config = dict(
    arch='transformer',
    model='sound classifier',
    dataset='synthesized solo parts of chorales (CocoChorales)',
    train_examples=39062,
    gain_aug_db=10,
    n_mels=64,
    hop_length=160,
    input='log_mel',
    spec_augment=False,
    win_length=512,
    targets=['instrument'],
    num_classes=13,
    norm='rmsnorm',
    norm_position='pre',
    activation='gelu',
    mlp_ratio=4,
    head_dim=16,
    fused_qkv=True,
    bias='none',
    qk_norm=False,
    parallel_block=False,
    inner_norm=False,
    subsampling=2,
    layers=14,
    width=160,
    positions='rope',
    pooling='mean',
    label_smoothing=0.1,
    loss='cross_entropy',
    init='torch_default',
    residual_init='zero_last',
    optimizer='muon',
    muon_scale='original',
    lr=0.027,
    momentum=0.9,
    nesterov=False,
    orthogonalizer='polar_express',
    adamw_lr_other_params=0.0019,
    steps=8800,
    batch_size=512,
    epochs=115.3,
    lr_schedule='step',
    warmup_steps=440,
    weight_decay=0.02,
    adamw_weight_decay_other_params=0.05,
)
Rows from block 3 of a small sound classifier, named by matrix and row number. Rows with one number belong to one neuron. Each number is 50 + 12 x the weight over its row's rms, rounded and kept within 0 to 99. All counts start at 0.
Before each neuron's rows are labels from the 100 clips, of 14848, where the neuron reaches its highest value: "peak on" is the class under the peak; "strongest on" is what is common among them. Only what is clearly more common there than usual is listed. The data: synthesized solo parts of chorales (CocoChorales). In brackets: how many of the 100, against the usual share in percent.
# fc1: MLP up (model.blocks.3.mlp.fc1.weight, 640x160), inputs 0-159
# fc2: MLP down (model.blocks.3.mlp.fc2.weight, 160x640, transposed), outputs 0-159

peak on: F#5 (30 vs 2.7)
strongest on: flute (100 vs 8.9); note F#5 (49 vs 7.4); note E5 (26 vs 7.8)
fc1.464:50 40 55 56 37 45 46 62 46 82 69 54 53 58 60 56 44 38 55 58 57 52 61 46 51 39 43 50 18 64 50 54 49 61 56 38 38 60 42 67 41 38 64 74 38 73 68 47 38 35 58 60 65 34 62 43 51 44 52 32 38 74 58 34 80 54 37 57 60 57 42 45 40 44 31 49 51 64 17 52 34 60 32 49 65 47 51 51 51 48 44 54 37 35 61 22 55 47 63 61 43 36 32 40 34 45 41 55 52 43 55 21 50 70 59 43 47 59 21 46 55 54 46 58 33 63 56 44 59 68 62 45 61 35 39 53 44 55 49 53 58 65 47 43 43 54 62 46 44 35 48 39 52 48 37 28 70 32 62 61
fc2.464:41 43 65 70 62 62 44 61 54 38 63 55 69 50 30 44 57 51 66 52 39 39 30 35 58 48 71 37 42 55 39 31 36 46 53 47 53 39 63 55 35 65 44 18 51 46 54 59 52 50 48 49 53 56 52 38 37 59 53 45 36 62 45 58 60 36 44 23 53 61 52 55 49 49 62 35 52 37 50 35 69 46 36 44 54 32 66 45 50 58 36 59 48 54 37 53 39 83 30 47 67 48 32 39 46 41 24 48 48 37 53 63 56 37 40 75 27 44 43 55 47 46 51 13 58 52 24 51 88 68 56 47 57 50 63 68 68 58 47 60 63 52 42 43 41 53 55 47 44 61 40 46 50 45 61 43 53 66 36 56

peak on: silence (100 vs 12.5)
strongest on: cello (100 vs 9.9); note A#3 (44 vs 10.1); note B3 (43 vs 9.7); note C4 (36 vs 10.7)
fc1.214:56 45 63 28 48 42 34 59 42 55 66 63 37 54 41 44 36 47 64 47 42 61 55 33 35 72 36 69 48 52 37 48 38 77 50 51 51 53 60 47 81 53 36 58 43 57 37 27 40 47 61 30 57 43 47 35 58 74 59 78 37 61 59 75 62 39 60 55 46 50 45 40 55 57 55 78 56 60 50 61 37 45 35 52 50 71 40 69 49 33 26 47 56 35 64 60 44 47 41 32 58 61 51 56 54 37 32 51 59 37 48 55 67 59 51 64 44 63 66 67 49 44 56 41 59 40 57 51 61 53 56 49 43 36 60 62 49 66 62 28 61 61 62 37 43 24 52 32 44 60 63 56 50 43 58 43 65 35 28 45
fc2.214:44 55 49 56 51 35 51 48 44 41 29 57 73 47 53 57 59 55 40 36 68 47 78 51 63 54 58 32 61 58 38 35 57 42 52 23 66 45 50 54 74 77 64 46 51 47 73 34 52 48 53 46 30 34 53 57 55 51 31 39 50 38 60 52 41 47 27 56 38 69 55 37 45 44 43 67 73 40 24 48 50 54 48 26 45 41 45 43 59 23 80 39 49 36 64 58 53 34 38 46 61 54 53 57 46 54 70 57 42 45 37 41 75 36 66 47 50 60 62 34 65 32 53 54 50 39 54 64 47 54 34 72 44 50 47 25 55 64 61 32 40 46 67 66 51 41 39 49 53 61 46 61 62 42 46 53 39 46 61 54

peak on: G4 (26 vs 2.6)
strongest on: oboe (100 vs 7.4); note G4 (56 vs 7.3); note F#4 (42 vs 8.4); note A4 (32 vs 8.3)
fc1.291:42 51 42 52 52 50 39 50 56 57 33 68 61 60 37 25 57 28 32 53 49 39 60 60 56 44 40 64 35 75 46 52 78 53 64 48 57 38 41 54 41 52 65 60 65 54 47 70 58 47 49 59 53 67 59 50 67 52 62 56 51 58 57 50 40 52 39 50 35 57 49 58 72 37 41 75 99 52 49 56 52 42 55 64 50 68 48 51 76 63 58 69 44 67 48 59 68 55 59 40 46 54 53 47 55 54 55 47 41 73 34 51 68 61 66 46 50 39 35 49 59 54 64 57 53 56 62 63 61 67 70 41 42 35 57 46 46 62 66 81 51 40 40 42 46 50 50 44 50 50 46 23 62 57 53 63 65 55 77 40
fc2.291:39 59 70 22 40 56 33 55 55 45 37 44 40 60 47 25 57 34 51 50 58 63 32 39 53 43 51 34 49 52 48 48 65 34 52 62 55 47 47 46 55 44 43 57 64 63 42 44 64 74 45 51 44 48 48 34 64 44 42 58 46 45 81 35 32 65 37 53 66 42 62 50 70 60 55 56 72 51 48 58 87 53 42 33 55 53 60 61 50 60 47 67 36 59 55 63 48 53 52 54 39 54 54 62 51 75 48 46 48 52 37 53 33 45 53 37 58 45 64 60 39 55 55 51 69 39 28 49 52 28 40 30 31 42 52 70 71 41 38 63 55 32 40 68 30 37 53 36 59 45 47 47 73 76 59 47 49 68 49 71

peak on: D#4 (26 vs 4.2)
strongest on: viola (100 vs 8.5); note D#4 (42 vs 11.4)
fc1.410:32 51 45 65 38 63 56 49 54 50 54 39 67 58 69 24 43 63 68 57 44 76 48 50 30 51 38 70 45 38 48 46 60 40 52 45 50 49 56 67 44 45 37 69 40 61 51 36 57 34 49 57 41 55 55 43 63 63 48 59 43 44 52 28 47 47 68 52 66 44 56 31 61 63 80 63 37 20 37 52 41 38 67 54 49 47 43 53 50 34 57 55 38 70 67 53 60 46 57 52 41 42 41 38 39 51 69 40 40 56 57 50 42 37 40 60 67 61 35 22 54 30 45 64 62 68 47 62 57 56 60 40 35 54 45 37 49 57 41 84 31 39 56 26 78 47 49 55 51 54 58 63 53 60 47 33 45 27 63 58
fc2.410:51 25 36 76 39 44 69 56 66 60 26 74 50 47 82 61 56 55 33 30 45 59 46 55 55 46 35 41 61 47 57 55 65 44 73 53 67 69 30 35 81 50 62 44 46 32 45 14 50 55 51 53 38 56 38 36 39 41 53 25 54 42 45 54 38 63 37 46 50 50 30 49 28 30 37 37 68 55 40 50 45 65 55 53 64 47 49 29 70 26 48 49 53 48 49 52 41 22 48 56 43 38 36 40 60 43 65 42 54 54 35 51 48 48 44 58 43 44 51 51 61 29 41 46 56 24 36 57 55 49 48 60 30 36 36 44 48 45 62 51 46 54 42 48 40 61 41 45 44 34 51 47 47 48 55 60 53 50 43 44

peak on: F#5 (29 vs 2.7)
strongest on: flute (99 vs 8.9); note F#5 (49 vs 7.4); note F5 (31 vs 8.3); note G5 (27 vs 6.5)
fc1.102:60 47 61 65 53 42 22 62 52 73 65 53 63 54 56 47 36 34 65 47 39 44 45 59 56 25 68 57 16 68 48 49 40 82 57 45 36 64 57 65 42 47 57 80 49 55 62 43 32 38 60 51 55 37 68 47 57 62 62 50 33 66 62 48 57 43 52 57 66 72 68 53 36 52 22 38 53 52 08 51 43 49 40 57 57 47 46 53 65 39 28 48 27 47 38 32 49 43 47 64 46 55 33 46 35 54 37 53 60 37 41 43 48 49 53 58 52 66 32 51 56 54 50 38 48 47 56 41 49 51 48 58 49 41 51 51 57 73 59 48 57 77 46 44 58 52 43 41 40 37 55 27 48 41 40 41 43 34 59 52
fc2.102:36 49 54 77 46 50 53 59 38 42 56 42 71 71 46 48 53 61 48 47 56 45 47 41 41 52 57 38 46 53 43 35 49 62 50 47 36 51 62 55 34 54 47 07 45 32 48 65 45 39 37 37 60 66 49 30 40 60 60 34 51 57 55 51 69 35 42 38 55 31 40 41 32 45 60 39 39 50 47 35 58 45 51 31 76 37 56 46 43 32 65 61 45 45 27 48 41 65 48 34 61 23 41 44 38 36 29 47 36 40 73 54 34 59 39 51 46 35 46 59 39 48 66 33 48 61 24 29 61 59 35 28 67 47 43 58 48 41 62 52 66 67 55 48 58 33 64 36 43 57 47 60 37 65 47 33 49 43 36 55

peak on: E4 (34 vs 3)
strongest on: viola (100 vs 8.5); note E4 (44 vs 8.9); note F#4 (35 vs 8.4)
fc1.540:79 54 52 51 60 45 43 62 49 59 50 79 51 52 68 47 46 60 52 67 66 51 56 65 51 13 43 57 50 46 48 44 50 61 61 45 33 63 49 37 42 45 21 47 56 44 52 72 49 44 56 42 51 29 38 57 42 61 54 48 43 52 54 56 55 53 34 38 52 60 28 60 47 78 43 56 33 54 59 51 48 44 49 44 67 38 63 64 51 55 54 56 67 32 58 51 61 29 69 37 56 44 41 55 73 40 64 28 42 72 37 46 44 34 33 58 50 23 44 43 68 46 42 58 33 53 44 49 50 60 55 27 58 68 41 42 70 60 54 43 62 31 44 46 47 59 46 35 37 71 38 59 80 58 57 56 61 46 60 35
fc2.540:47 36 44 32 58 53 55 41 32 37 58 59 49 47 54 64 55 58 56 39 36 51 51 69 43 73 53 44 35 42 47 77 64 39 49 48 63 64 45 44 61 54 35 49 36 57 32 33 45 59 40 31 46 71 40 35 61 49 53 63 42 69 45 34 52 66 51 54 71 37 53 38 68 42 56 57 52 56 54 43 48 45 04 40 53 35 45 25 56 32 41 30 51 78 28 51 48 58 40 42 63 61 56 44 54 55 49 52 45 41 55 49 55 66 32 54 38 63 26 61 41 64 79 60 72 44 53 56 42 38 45 52 31 58 40 67 31 55 42 50 47 40 55 31 46 42 26 66 68 48 63 52 57 50 50 50 57 55 45 57

peak on: D#4 (31 vs 4.2)
strongest on: trombone (100 vs 7.5); note D#4 (51 vs 11.4); note D4 (35 vs 12.5); note E4 (25 vs 8.9)
fc1.245:40 58 44 32 59 34 48 69 43 60 69 51 26 52 62 74 48 55 30 27 46 49 51 52 60 49 43 43 45 55 48 59 49 52 49 30 45 52 47 50 48 31 46 39 49 49 47 72 53 62 52 66 48 49 49 63 23 57 51 50 44 51 53 52 50 45 49 50 50 58 52 53 67 27 54 57 57 65 47 44 38 48 36 54 48 79 31 31 51 56 49 42 43 46 32 51 56 59 31 52 49 56 61 51 57 09 40 40 57 57 63 38 37 77 57 42 51 39 34 30 63 61 67 38 66 57 50 49 56 50 24 20 31 48 64 46 41 79 47 62 66 33 50 62 39 63 43 42 38 31 50 49 42 34 53 54 61 39 70 29
fc2.245:50 52 57 54 48 43 58 45 47 35 64 71 66 49 51 65 49 41 79 55 37 64 51 56 45 46 59 42 51 40 31 26 49 40 54 64 44 65 45 39 50 69 29 33 64 89 42 33 55 52 36 44 64 42 38 28 51 53 42 46 67 61 37 55 48 63 18 59 37 54 54 46 30 57 41 59 46 36 58 54 58 55 51 46 43 36 51 53 31 43 51 27 54 48 46 38 42 37 53 62 45 48 53 55 53 45 34 48 53 48 42 45 64 54 35 62 65 29 44 45 60 41 43 65 36 20 37 53 34 65 69 45 63 67 36 56 76 45 56 46 50 70 22 36 48 49 38 37 52 35 70 32 59 45 59 57 63 54 52 44

peak on: G4 (25 vs 2.6)
strongest on: oboe (100 vs 7.4); note G4 (44 vs 7.3); note A#4 (37 vs 10.5); note F#4 (33 vs 8.4)
fc1.281:49 50 49 44 61 34 41 57 49 48 42 52 39 59 30 32 41 43 52 51 44 56 45 35 56 49 61 50 50 68 55 26 62 48 51 58 51 36 51 50 28 58 58 46 72 55 44 46 65 52 54 55 68 42 41 48 65 41 34 73 55 47 60 59 51 39 33 45 42 29 47 38 53 37 57 56 75 76 36 72 49 53 44 63 57 60 35 38 62 52 46 56 37 48 49 65 57 51 65 47 55 41 44 45 49 55 57 26 32 68 59 54 53 72 54 43 46 36 32 34 36 67 48 56 25 54 34 57 50 37 38 22 62 56 50 39 56 70 44 58 62 45 45 39 41 40 58 42 58 48 61 36 68 60 77 39 74 51 20 85
fc2.281:46 44 60 33 41 42 43 64 82 70 48 50 58 50 51 33 43 46 58 53 69 30 36 53 67 55 48 38 38 84 68 43 50 61 42 45 56 40 52 39 66 60 48 45 41 58 37 57 25 44 23 54 50 44 54 27 54 48 50 34 40 64 50 56 54 68 47 46 45 58 55 63 61 45 35 30 67 49 43 37 58 38 53 38 34 49 38 27 27 63 46 66 46 49 54 35 49 61 49 42 41 63 61 45 68 60 20 32 53 65 46 66 34 55 55 44 43 52 61 53 48 33 81 57 51 53 59 72 52 59 58 55 41 30 41 39 58 56 48 66 52 58 38 68 40 40 50 31 44 31 31 38 43 52 69 48 48 43 55 53

peak on: F#5 (26 vs 2.7)
strongest on: trumpet (100 vs 8.2); note F#5 (42 vs 7.4); note F5 (41 vs 8.3); note E5 (27 vs 7.8)
fc1.86:41 50 61 58 50 47 39 48 49 52 49 50 40 53 46 46 54 64 43 47 59 48 52 39 67 45 52 54 56 53 45 50 39 49 50 62 73 69 40 62 38 39 57 54 64 36 35 41 42 47 36 61 49 56 44 57 17 42 62 63 55 40 47 76 60 67 69 70 47 52 44 45 46 39 70 45 54 59 53 68 37 42 17 36 70 39 31 56 55 46 59 39 40 58 65 40 63 43 39 48 46 44 55 59 76 51 67 27 26 54 37 51 49 51 69 49 61 53 51 59 48 47 36 34 48 72 66 27 54 65 78 30 37 47 56 43 32 39 48 43 55 33 63 33 54 57 66 43 51 66 53 36 37 40 60 66 65 55 73 22
fc2.86:48 46 42 40 50 54 64 37 50 21 44 17 57 52 62 37 43 54 48 62 23 53 48 43 49 46 48 51 42 36 51 57 53 41 38 57 53 39 63 19 19 60 51 66 57 62 46 61 47 56 57 46 53 70 59 47 55 66 59 56 45 47 43 69 71 31 55 39 39 40 36 47 37 68 44 64 41 59 31 40 48 51 56 49 43 50 53 48 30 61 63 35 61 77 61 60 45 68 32 49 62 40 52 53 50 47 67 27 47 37 33 49 43 53 63 60 72 51 67 47 39 65 54 61 44 63 49 40 44 30 68 48 26 55 51 50 74 45 66 34 56 57 41 48 59 43 32 70 45 32 40 60 33 42 39 38 64 47 38 34

peak on: F#5 (33 vs 2.7)
strongest on: flute (100 vs 8.9); note F#5 (50 vs 7.4); note E5 (36 vs 7.8); note F5 (33 vs 8.3)
fc1.530:50 54 55 59 44 42 32 69 47 67 73 58 61 59 58 55 38 37 66 40 30 54 45 45 46 27 61 49 31 72 40 48 38 82 56 47 35 62 38 63 41 35 44 71 40 55 51 63 34 46 70 53 56 46 49 47 54 65 47 43 31 64 61 52 53 43 64 56 67 62 69 52 49 37 17 40 43 65 00 49 47 57 50 58 55 39 50 62 54 48 42 47 21 51 35 43 53 42 53 72 58 47 50 41 32 61 44 48 56 43 58 52 50 66 58 60 48 53 32 53 54 61 56 32 45 42 40 47 53 40 36 58 46 63 52 41 57 73 66 60 49 67 47 41 63 53 46 29 61 34 63 38 43 48 52 31 46 40 55 53
fc2.530:41 48 47 74 42 43 50 47 33 36 58 47 64 71 54 56 51 53 45 51 66 50 59 42 51 37 63 39 36 54 48 38 44 43 40 52 52 54 45 43 44 62 48 08 46 29 50 80 44 38 37 52 53 55 59 25 38 68 72 38 56 53 66 44 67 32 36 31 63 47 45 35 36 50 80 48 58 48 56 32 64 44 43 29 73 39 62 51 52 41 61 57 37 38 23 49 40 54 45 45 47 27 36 50 33 53 28 48 37 63 65 49 45 47 44 42 45 35 39 56 44 43 58 37 45 71 40 29 47 64 46 32 59 53 40 56 38 34 53 43 72 52 57 45 47 26 57 53 34 53 43 55 41 59 57 46 53 31 38 48

peak on: silence (79 vs 12.5)
strongest on: trumpet (100 vs 8.2); note D5 (33 vs 8.4); note E5 (32 vs 7.8); note F5 (31 vs 8.3)
fc1.457:45 59 68 54 47 56 53 69 42 59 47 48 57 54 52 34 54 57 28 66 33 51 50 34 44 42 54 65 41 38 69 52 49 47 37 66 56 57 39 49 64 60 45 64 49 32 47 51 61 43 55 52 56 34 38 73 29 34 60 47 40 68 45 64 67 54 51 43 48 37 56 35 48 43 61 40 55 55 28 53 36 41 55 43 57 57 33 63 39 53 52 41 48 54 63 46 63 60 44 60 50 45 54 47 83 49 52 44 41 50 55 57 44 78 39 35 54 60 42 61 39 69 30 60 40 59 66 43 43 33 75 39 53 51 86 46 46 37 32 49 49 82 46 68 67 61 72 45 70 53 34 52 62 71 39 43 69 54 78 50
fc2.457:33 52 44 60 61 44 36 41 30 48 37 35 58 43 47 42 50 52 38 66 58 44 42 57 52 39 76 37 32 51 32 43 49 29 53 58 47 38 61 35 10 67 43 64 63 49 49 52 65 51 43 35 30 61 58 25 47 46 50 50 51 50 46 45 48 49 65 40 24 59 49 58 36 32 54 68 63 45 53 40 36 39 47 37 50 52 46 37 30 73 49 56 63 45 40 55 50 35 42 56 39 50 36 49 38 34 37 40 61 46 27 38 64 34 45 71 68 73 40 40 55 56 49 36 39 44 51 66 26 59 53 62 53 44 40 77 43 40 47 48 57 40 42 47 62 48 44 57 48 52 43 64 23 32 54 57 59 52 27 32

peak on: G4 (29 vs 2.6)
strongest on: oboe (100 vs 7.4); note G4 (52 vs 7.3); note A#4 (42 vs 10.5); note F#4 (39 vs 8.4)
fc1.451:56 62 32 35 25 58 46 65 58 52 50 68 36 44 49 62 43 30 38 47 73 38 53 59 43 51 38 50 57 64 63 56 71 58 73 51 42 51 46 52 48 58 62 68 72 41 63 48 35 58 31 61 39 60 56 53 58 55 57 49 46 62 51 42 42 52 41 52 50 71 51 57 73 51 59 46 65 60 61 52 48 46 37 90 47 51 14 41 74 49 46 54 39 69 37 63 52 67 49 30 76 51 44 22 66 38 37 56 35 62 50 48 56 53 51 72 63 60 66 58 45 59 69 57 67 52 59 47 49 40 46 42 42 53 53 66 48 56 68 42 58 55 27 47 43 50 62 34 45 60 53 43 27 57 60 46 43 58 44 36
fc2.451:42 45 56 37 47 46 41 32 43 65 56 58 64 50 56 34 69 42 62 62 46 35 23 43 48 52 80 40 38 55 67 45 38 47 46 45 64 32 46 49 50 57 46 44 44 65 66 52 43 52 51 61 52 59 40 54 53 35 37 61 57 61 55 43 39 52 47 70 41 40 55 36 69 67 71 65 45 26 55 79 53 28 51 57 67 39 58 52 47 63 59 73 56 36 47 52 35 39 51 66 73 51 39 59 53 47 56 27 47 56 62 67 49 42 50 43 62 65 38 50 54 35 49 41 42 52 70 46 49 45 39 34 42 33 18 47 63 46 58 67 52 28 57 69 24 30 45 51 67 36 55 58 58 22 61 53 63 51 50 52

peak on: F#5 (28 vs 2.7)
strongest on: flute (100 vs 8.9); note F#5 (44 vs 7.4); note E5 (36 vs 7.8); note D5 (30 vs 8.4)
fc1.347:51 53 52 66 40 73 25 27 39 44 43 39 43 65 41 47 61 32 63 52 66 51 72 48 53 53 56 50 51 63 42 69 64 37 40 52 28 78 63 64 36 46 52 22 60 41 37 61 61 33 47 66 45 68 59 47 45 60 44 55 57 49 71 63 62 64 58 51 49 46 32 69 47 44 60 50 38 62 35 31 65 56 53 54 61 59 50 73 60 34 64 44 46 56 58 49 53 56 41 51 62 25 44 49 52 42 58 72 73 54 72 57 57 33 59 76 48 38 38 56 90 50 52 58 43 60 37 49 55 70 34 43 59 65 45 41 38 49 50 54 57 53 37 40 52 50 47 54 29 53 53 43 35 62 50 51 48 49 61 35
fc2.347:50 68 69 47 41 53 27 38 43 60 63 43 45 37 42 52 82 27 65 35 61 62 44 60 54 39 46 30 48 38 53 55 46 45 47 51 44 55 51 64 70 53 33 52 54 49 58 71 44 63 44 74 45 43 63 41 60 46 53 38 42 56 60 56 47 46 38 56 48 50 61 40 69 38 28 31 53 46 54 47 64 59 56 62 59 49 48 70 57 42 56 18 26 45 63 43 41 43 64 59 46 43 55 39 49 35 46 61 43 41 62 47 37 67 62 34 42 49 33 61 63 74 32 32 55 72 66 54 42 67 28 61 43 58 60 54 49 53 74 53 55 68 61 43 29 58 38 55 66 58 64 39 33 49 31 45 35 39 39 71

peak on: F#5 (26 vs 2.7); F5 (25 vs 2.9)
strongest on: violin (100 vs 13.8); note F#5 (52 vs 7.4); note F5 (46 vs 8.3); note D#5 (26 vs 9)
fc1.366:61 52 38 34 57 50 49 39 40 48 59 53 52 31 34 36 46 78 40 49 67 58 55 43 53 68 43 68 49 48 49 63 62 65 34 68 44 48 36 33 63 51 38 69 45 18 47 63 44 36 25 58 55 43 25 32 40 52 70 62 58 59 50 25 49 26 36 47 62 44 43 43 56 51 42 66 54 36 54 67 54 51 47 61 53 30 68 48 39 35 43 59 43 37 50 53 61 58 50 54 37 45 55 56 71 46 71 55 73 74 55 52 47 60 40 51 47 49 46 34 54 43 16 44 71 62 30 50 41 50 49 42 59 44 54 45 72 60 62 39 57 56 32 28 48 50 51 40 65 41 50 58 22 42 47 51 54 51 40 45
fc2.366:53 32 53 16 36 44 74 37 45 37 52 46 36 20 49 39 49 61 26 40 62 39 53 30 52 25 45 43 57 51 47 40 43 69 43 47 33 44 49 45 37 61 50 64 41 49 64 60 38 40 68 43 48 43 64 57 53 70 74 52 51 50 69 52 30 38 57 63 66 52 70 60 64 58 38 80 70 50 53 51 48 41 48 51 45 32 80 48 41 44 73 65 44 54 43 37 39 74 41 40 48 36 63 27 47 51 61 61 50 60 49 45 43 54 52 50 55 74 46 62 54 44 45 46 51 35 40 50 49 55 31 70 53 56 51 31 43 61 57 44 38 54 51 49 49 43 42 40 51 38 38 60 50 30 66 46 42 71 56 68

peak on: D4 (33 vs 4.3)
strongest on: clarinet (100 vs 9.1); note D4 (55 vs 12.5); note D#4 (44 vs 11.4); note F4 (29 vs 9.3)
fc1.269:53 54 65 28 63 57 42 66 59 54 38 71 47 42 65 35 42 51 57 56 50 55 31 34 45 63 50 38 44 66 37 62 44 44 36 36 37 36 42 51 61 68 44 43 59 47 49 47 49 59 50 46 49 66 61 65 57 63 52 37 63 25 59 54 37 54 52 66 57 50 47 59 48 47 33 42 37 73 51 65 43 55 37 49 52 38 46 18 57 72 39 38 47 81 47 68 40 47 46 45 49 33 66 38 23 22 65 42 75 56 57 60 60 74 38 65 37 52 67 49 28 65 37 42 44 44 59 59 37 39 50 42 56 52 54 54 51 34 42 52 47 71 76 49 61 45 38 71 41 46 63 41 65 45 53 42 60 63 62 59
fc2.269:58 63 52 35 47 64 65 47 55 67 33 30 60 52 54 51 42 49 51 42 40 27 66 60 42 47 61 51 53 33 20 48 59 38 58 59 37 33 48 79 48 49 62 58 35 30 77 49 40 41 43 59 57 54 68 45 59 32 58 23 45 22 64 47 41 37 48 32 49 35 46 59 67 20 49 34 43 62 64 47 35 54 55 49 47 65 36 65 49 66 38 52 55 28 35 45 52 61 64 39 53 64 53 58 56 44 58 71 31 43 63 62 33 25 52 38 61 43 66 07 58 59 49 49 57 49 61 41 58 53 52 40 30 39 50 50 48 46 56 50 59 52 49 40 66 53 48 63 45 42 43 46 44 52 48 42 49 49 56 58

peak on: D#4 (33 vs 4.2)
strongest on: clarinet (100 vs 9.1); note D#4 (50 vs 11.4); note F4 (33 vs 9.3)
fc1.364:40 46 62 41 44 65 54 68 52 40 42 54 54 32 44 28 50 40 51 49 46 47 58 67 79 59 56 48 65 56 35 61 69 41 55 32 55 46 43 46 38 53 51 64 37 51 54 58 61 50 55 52 68 53 46 69 62 43 54 53 63 62 60 46 54 41 37 36 32 35 50 29 43 45 46 43 38 25 55 51 44 52 41 48 40 52 61 37 85 68 51 39 29 35 70 61 58 39 60 45 47 47 46 64 37 67 57 44 56 59 42 43 68 27 49 61 47 59 48 36 36 58 42 40 53 39 12 63 27 33 43 46 42 26 35 61 62 49 39 50 52 25 35 36 54 52 25 69 40 50 47 38 30 41 45 67 62 47 47 42
fc2.364:57 48 45 36 30 21 56 61 41 57 50 47 23 49 44 69 49 44 63 41 46 30 30 65 48 44 39 52 48 57 41 46 47 43 35 55 66 52 61 46 54 59 49 53 66 19 48 50 40 62 32 46 49 51 43 57 71 41 73 34 34 66 33 29 39 43 49 51 52 82 46 58 60 41 30 59 55 48 27 49 29 61 32 64 54 42 48 49 41 42 51 52 60 37 41 52 55 46 51 43 60 45 39 54 53 80 57 58 62 36 42 78 53 62 41 58 37 50 58 61 59 44 40 61 41 64 58 49 30 58 54 45 60 47 52 55 46 73 57 45 50 72 60 68 52 41 76 58 44 53 51 65 59 58 28 50 38 48 41 17

peak on: A4 (26 vs 3.3)
strongest on: oboe (100 vs 7.4); note A4 (48 vs 8.3); note A#4 (39 vs 10.5); note B4 (30 vs 9.4)
fc1.117:43 60 34 48 66 33 30 61 60 52 55 50 49 57 28 27 50 45 63 71 52 54 45 44 52 49 46 40 39 60 66 27 55 58 33 46 54 22 47 30 35 38 58 50 79 36 44 49 59 51 45 58 74 49 54 56 56 45 41 72 48 47 59 48 51 42 48 50 44 36 55 43 37 44 49 31 57 63 39 69 58 49 52 62 54 69 42 35 59 50 38 57 45 45 52 73 51 70 59 36 48 54 41 55 45 55 58 22 41 72 62 67 49 64 45 45 50 33 37 45 42 62 53 62 35 67 28 56 43 48 26 32 69 41 65 38 52 68 47 63 58 35 56 44 37 49 65 42 51 58 61 44 61 64 65 48 67 41 23 78
fc2.117:59 37 47 48 39 50 41 61 75 64 34 44 47 53 52 42 36 36 38 49 68 34 41 49 75 50 47 64 48 65 48 60 41 55 55 40 59 52 61 66 56 59 41 31 42 42 38 63 22 40 16 56 40 55 57 23 60 51 50 31 40 59 58 59 58 62 42 45 44 54 70 62 47 43 47 48 79 44 49 40 50 37 50 43 46 53 18 36 36 68 52 66 46 51 49 32 39 49 53 40 35 68 59 52 68 58 35 44 38 43 30 56 36 45 61 46 39 54 68 44 56 40 67 56 44 48 42 81 50 59 63 43 54 35 35 33 62 48 44 60 47 58 31 63 33 31 44 27 56 55 27 56 60 55 50 41 39 34 50 57

peak on: silence (44 vs 12.5)
strongest on: violin (100 vs 13.8); note C#5 (34 vs 9.8); note G#4 (28 vs 9)
fc1.113:39 65 55 52 64 34 41 54 30 45 46 53 46 43 40 49 33 82 38 52 69 52 38 52 56 49 41 51 57 49 51 53 42 51 30 48 52 58 62 55 30 55 35 60 70 35 34 30 46 33 41 62 42 67 64 47 42 42 58 54 70 51 50 68 35 32 52 41 65 68 54 39 35 50 39 49 57 48 68 28 13 65 44 53 54 41 52 62 67 55 31 32 49 61 40 46 65 49 46 55 64 34 52 51 66 40 70 39 69 57 56 46 47 51 47 59 47 60 63 44 16 42 47 44 59 58 41 34 40 62 54 60 48 73 33 27 50 68 48 63 44 40 47 59 48 40 54 54 59 36 58 59 35 37 55 52 78 43 35 39
fc2.113:67 56 49 36 39 44 72 55 56 34 59 48 35 28 42 38 53 61 62 66 54 51 67 50 54 50 59 66 38 38 45 61 60 45 47 49 63 39 39 26 46 64 52 62 38 48 53 64 50 56 29 36 49 72 42 46 49 39 76 49 52 38 42 41 75 32 57 49 51 23 42 61 53 59 49 59 58 28 38 40 68 47 53 50 50 30 55 58 34 28 51 44 55 51 37 50 52 58 51 39 31 60 66 59 69 46 61 35 35 64 47 83 53 56 59 48 60 51 65 80 62 37 31 62 46 56 59 42 48 54 45 44 43 58 60 58 46 37 41 23 40 61 28 53 56 28 52 62 64 59 34 51 70 37 63 51 34 53 66 52

peak on: D4 (27 vs 4.3)
strongest on: clarinet (100 vs 9.1); note D4 (46 vs 12.5)
fc1.143:38 53 74 47 44 58 31 77 64 68 61 60 45 56 19 47 51 68 45 60 43 56 67 58 39 48 50 49 44 67 30 51 50 42 32 26 48 22 39 69 49 80 39 68 39 45 43 53 63 42 50 59 41 60 68 50 51 68 41 42 52 38 40 36 37 34 63 67 57 59 42 69 65 49 55 53 22 71 48 53 50 54 43 51 51 42 47 45 52 40 65 59 53 45 44 61 56 32 38 54 35 65 62 48 38 54 67 47 52 57 47 53 84 40 36 67 67 42 45 41 37 54 32 54 60 42 73 43 50 47 34 51 43 41 35 53 66 48 47 27 50 46 63 63 55 41 37 48 53 43 47 51 52 61 50 56 33 66 67 63
fc2.143:46 56 67 39 48 63 90 40 37 60 34 67 62 55 39 59 59 49 63 44 46 40 61 67 60 39 41 44 47 76 29 44 63 47 56 28 56 37 49 59 68 37 69 32 43 55 50 52 43 63 69 43 50 44 36 64 55 27 48 42 62 53 54 69 26 48 43 25 46 48 57 61 45 46 53 59 57 68 37 24 42 71 37 43 68 44 58 40 50 68 59 50 54 35 64 49 60 56 41 47 57 47 38 53 40 64 69 58 57 72 51 66 51 48 70 64 33 63 53 33 46 51 34 54 52 61 33 46 52 67 35 54 53 24 55 65 54 36 55 43 62 64 50 59 63 57 64 53 35 67 34 43 56 32 39 47 55 51 52 43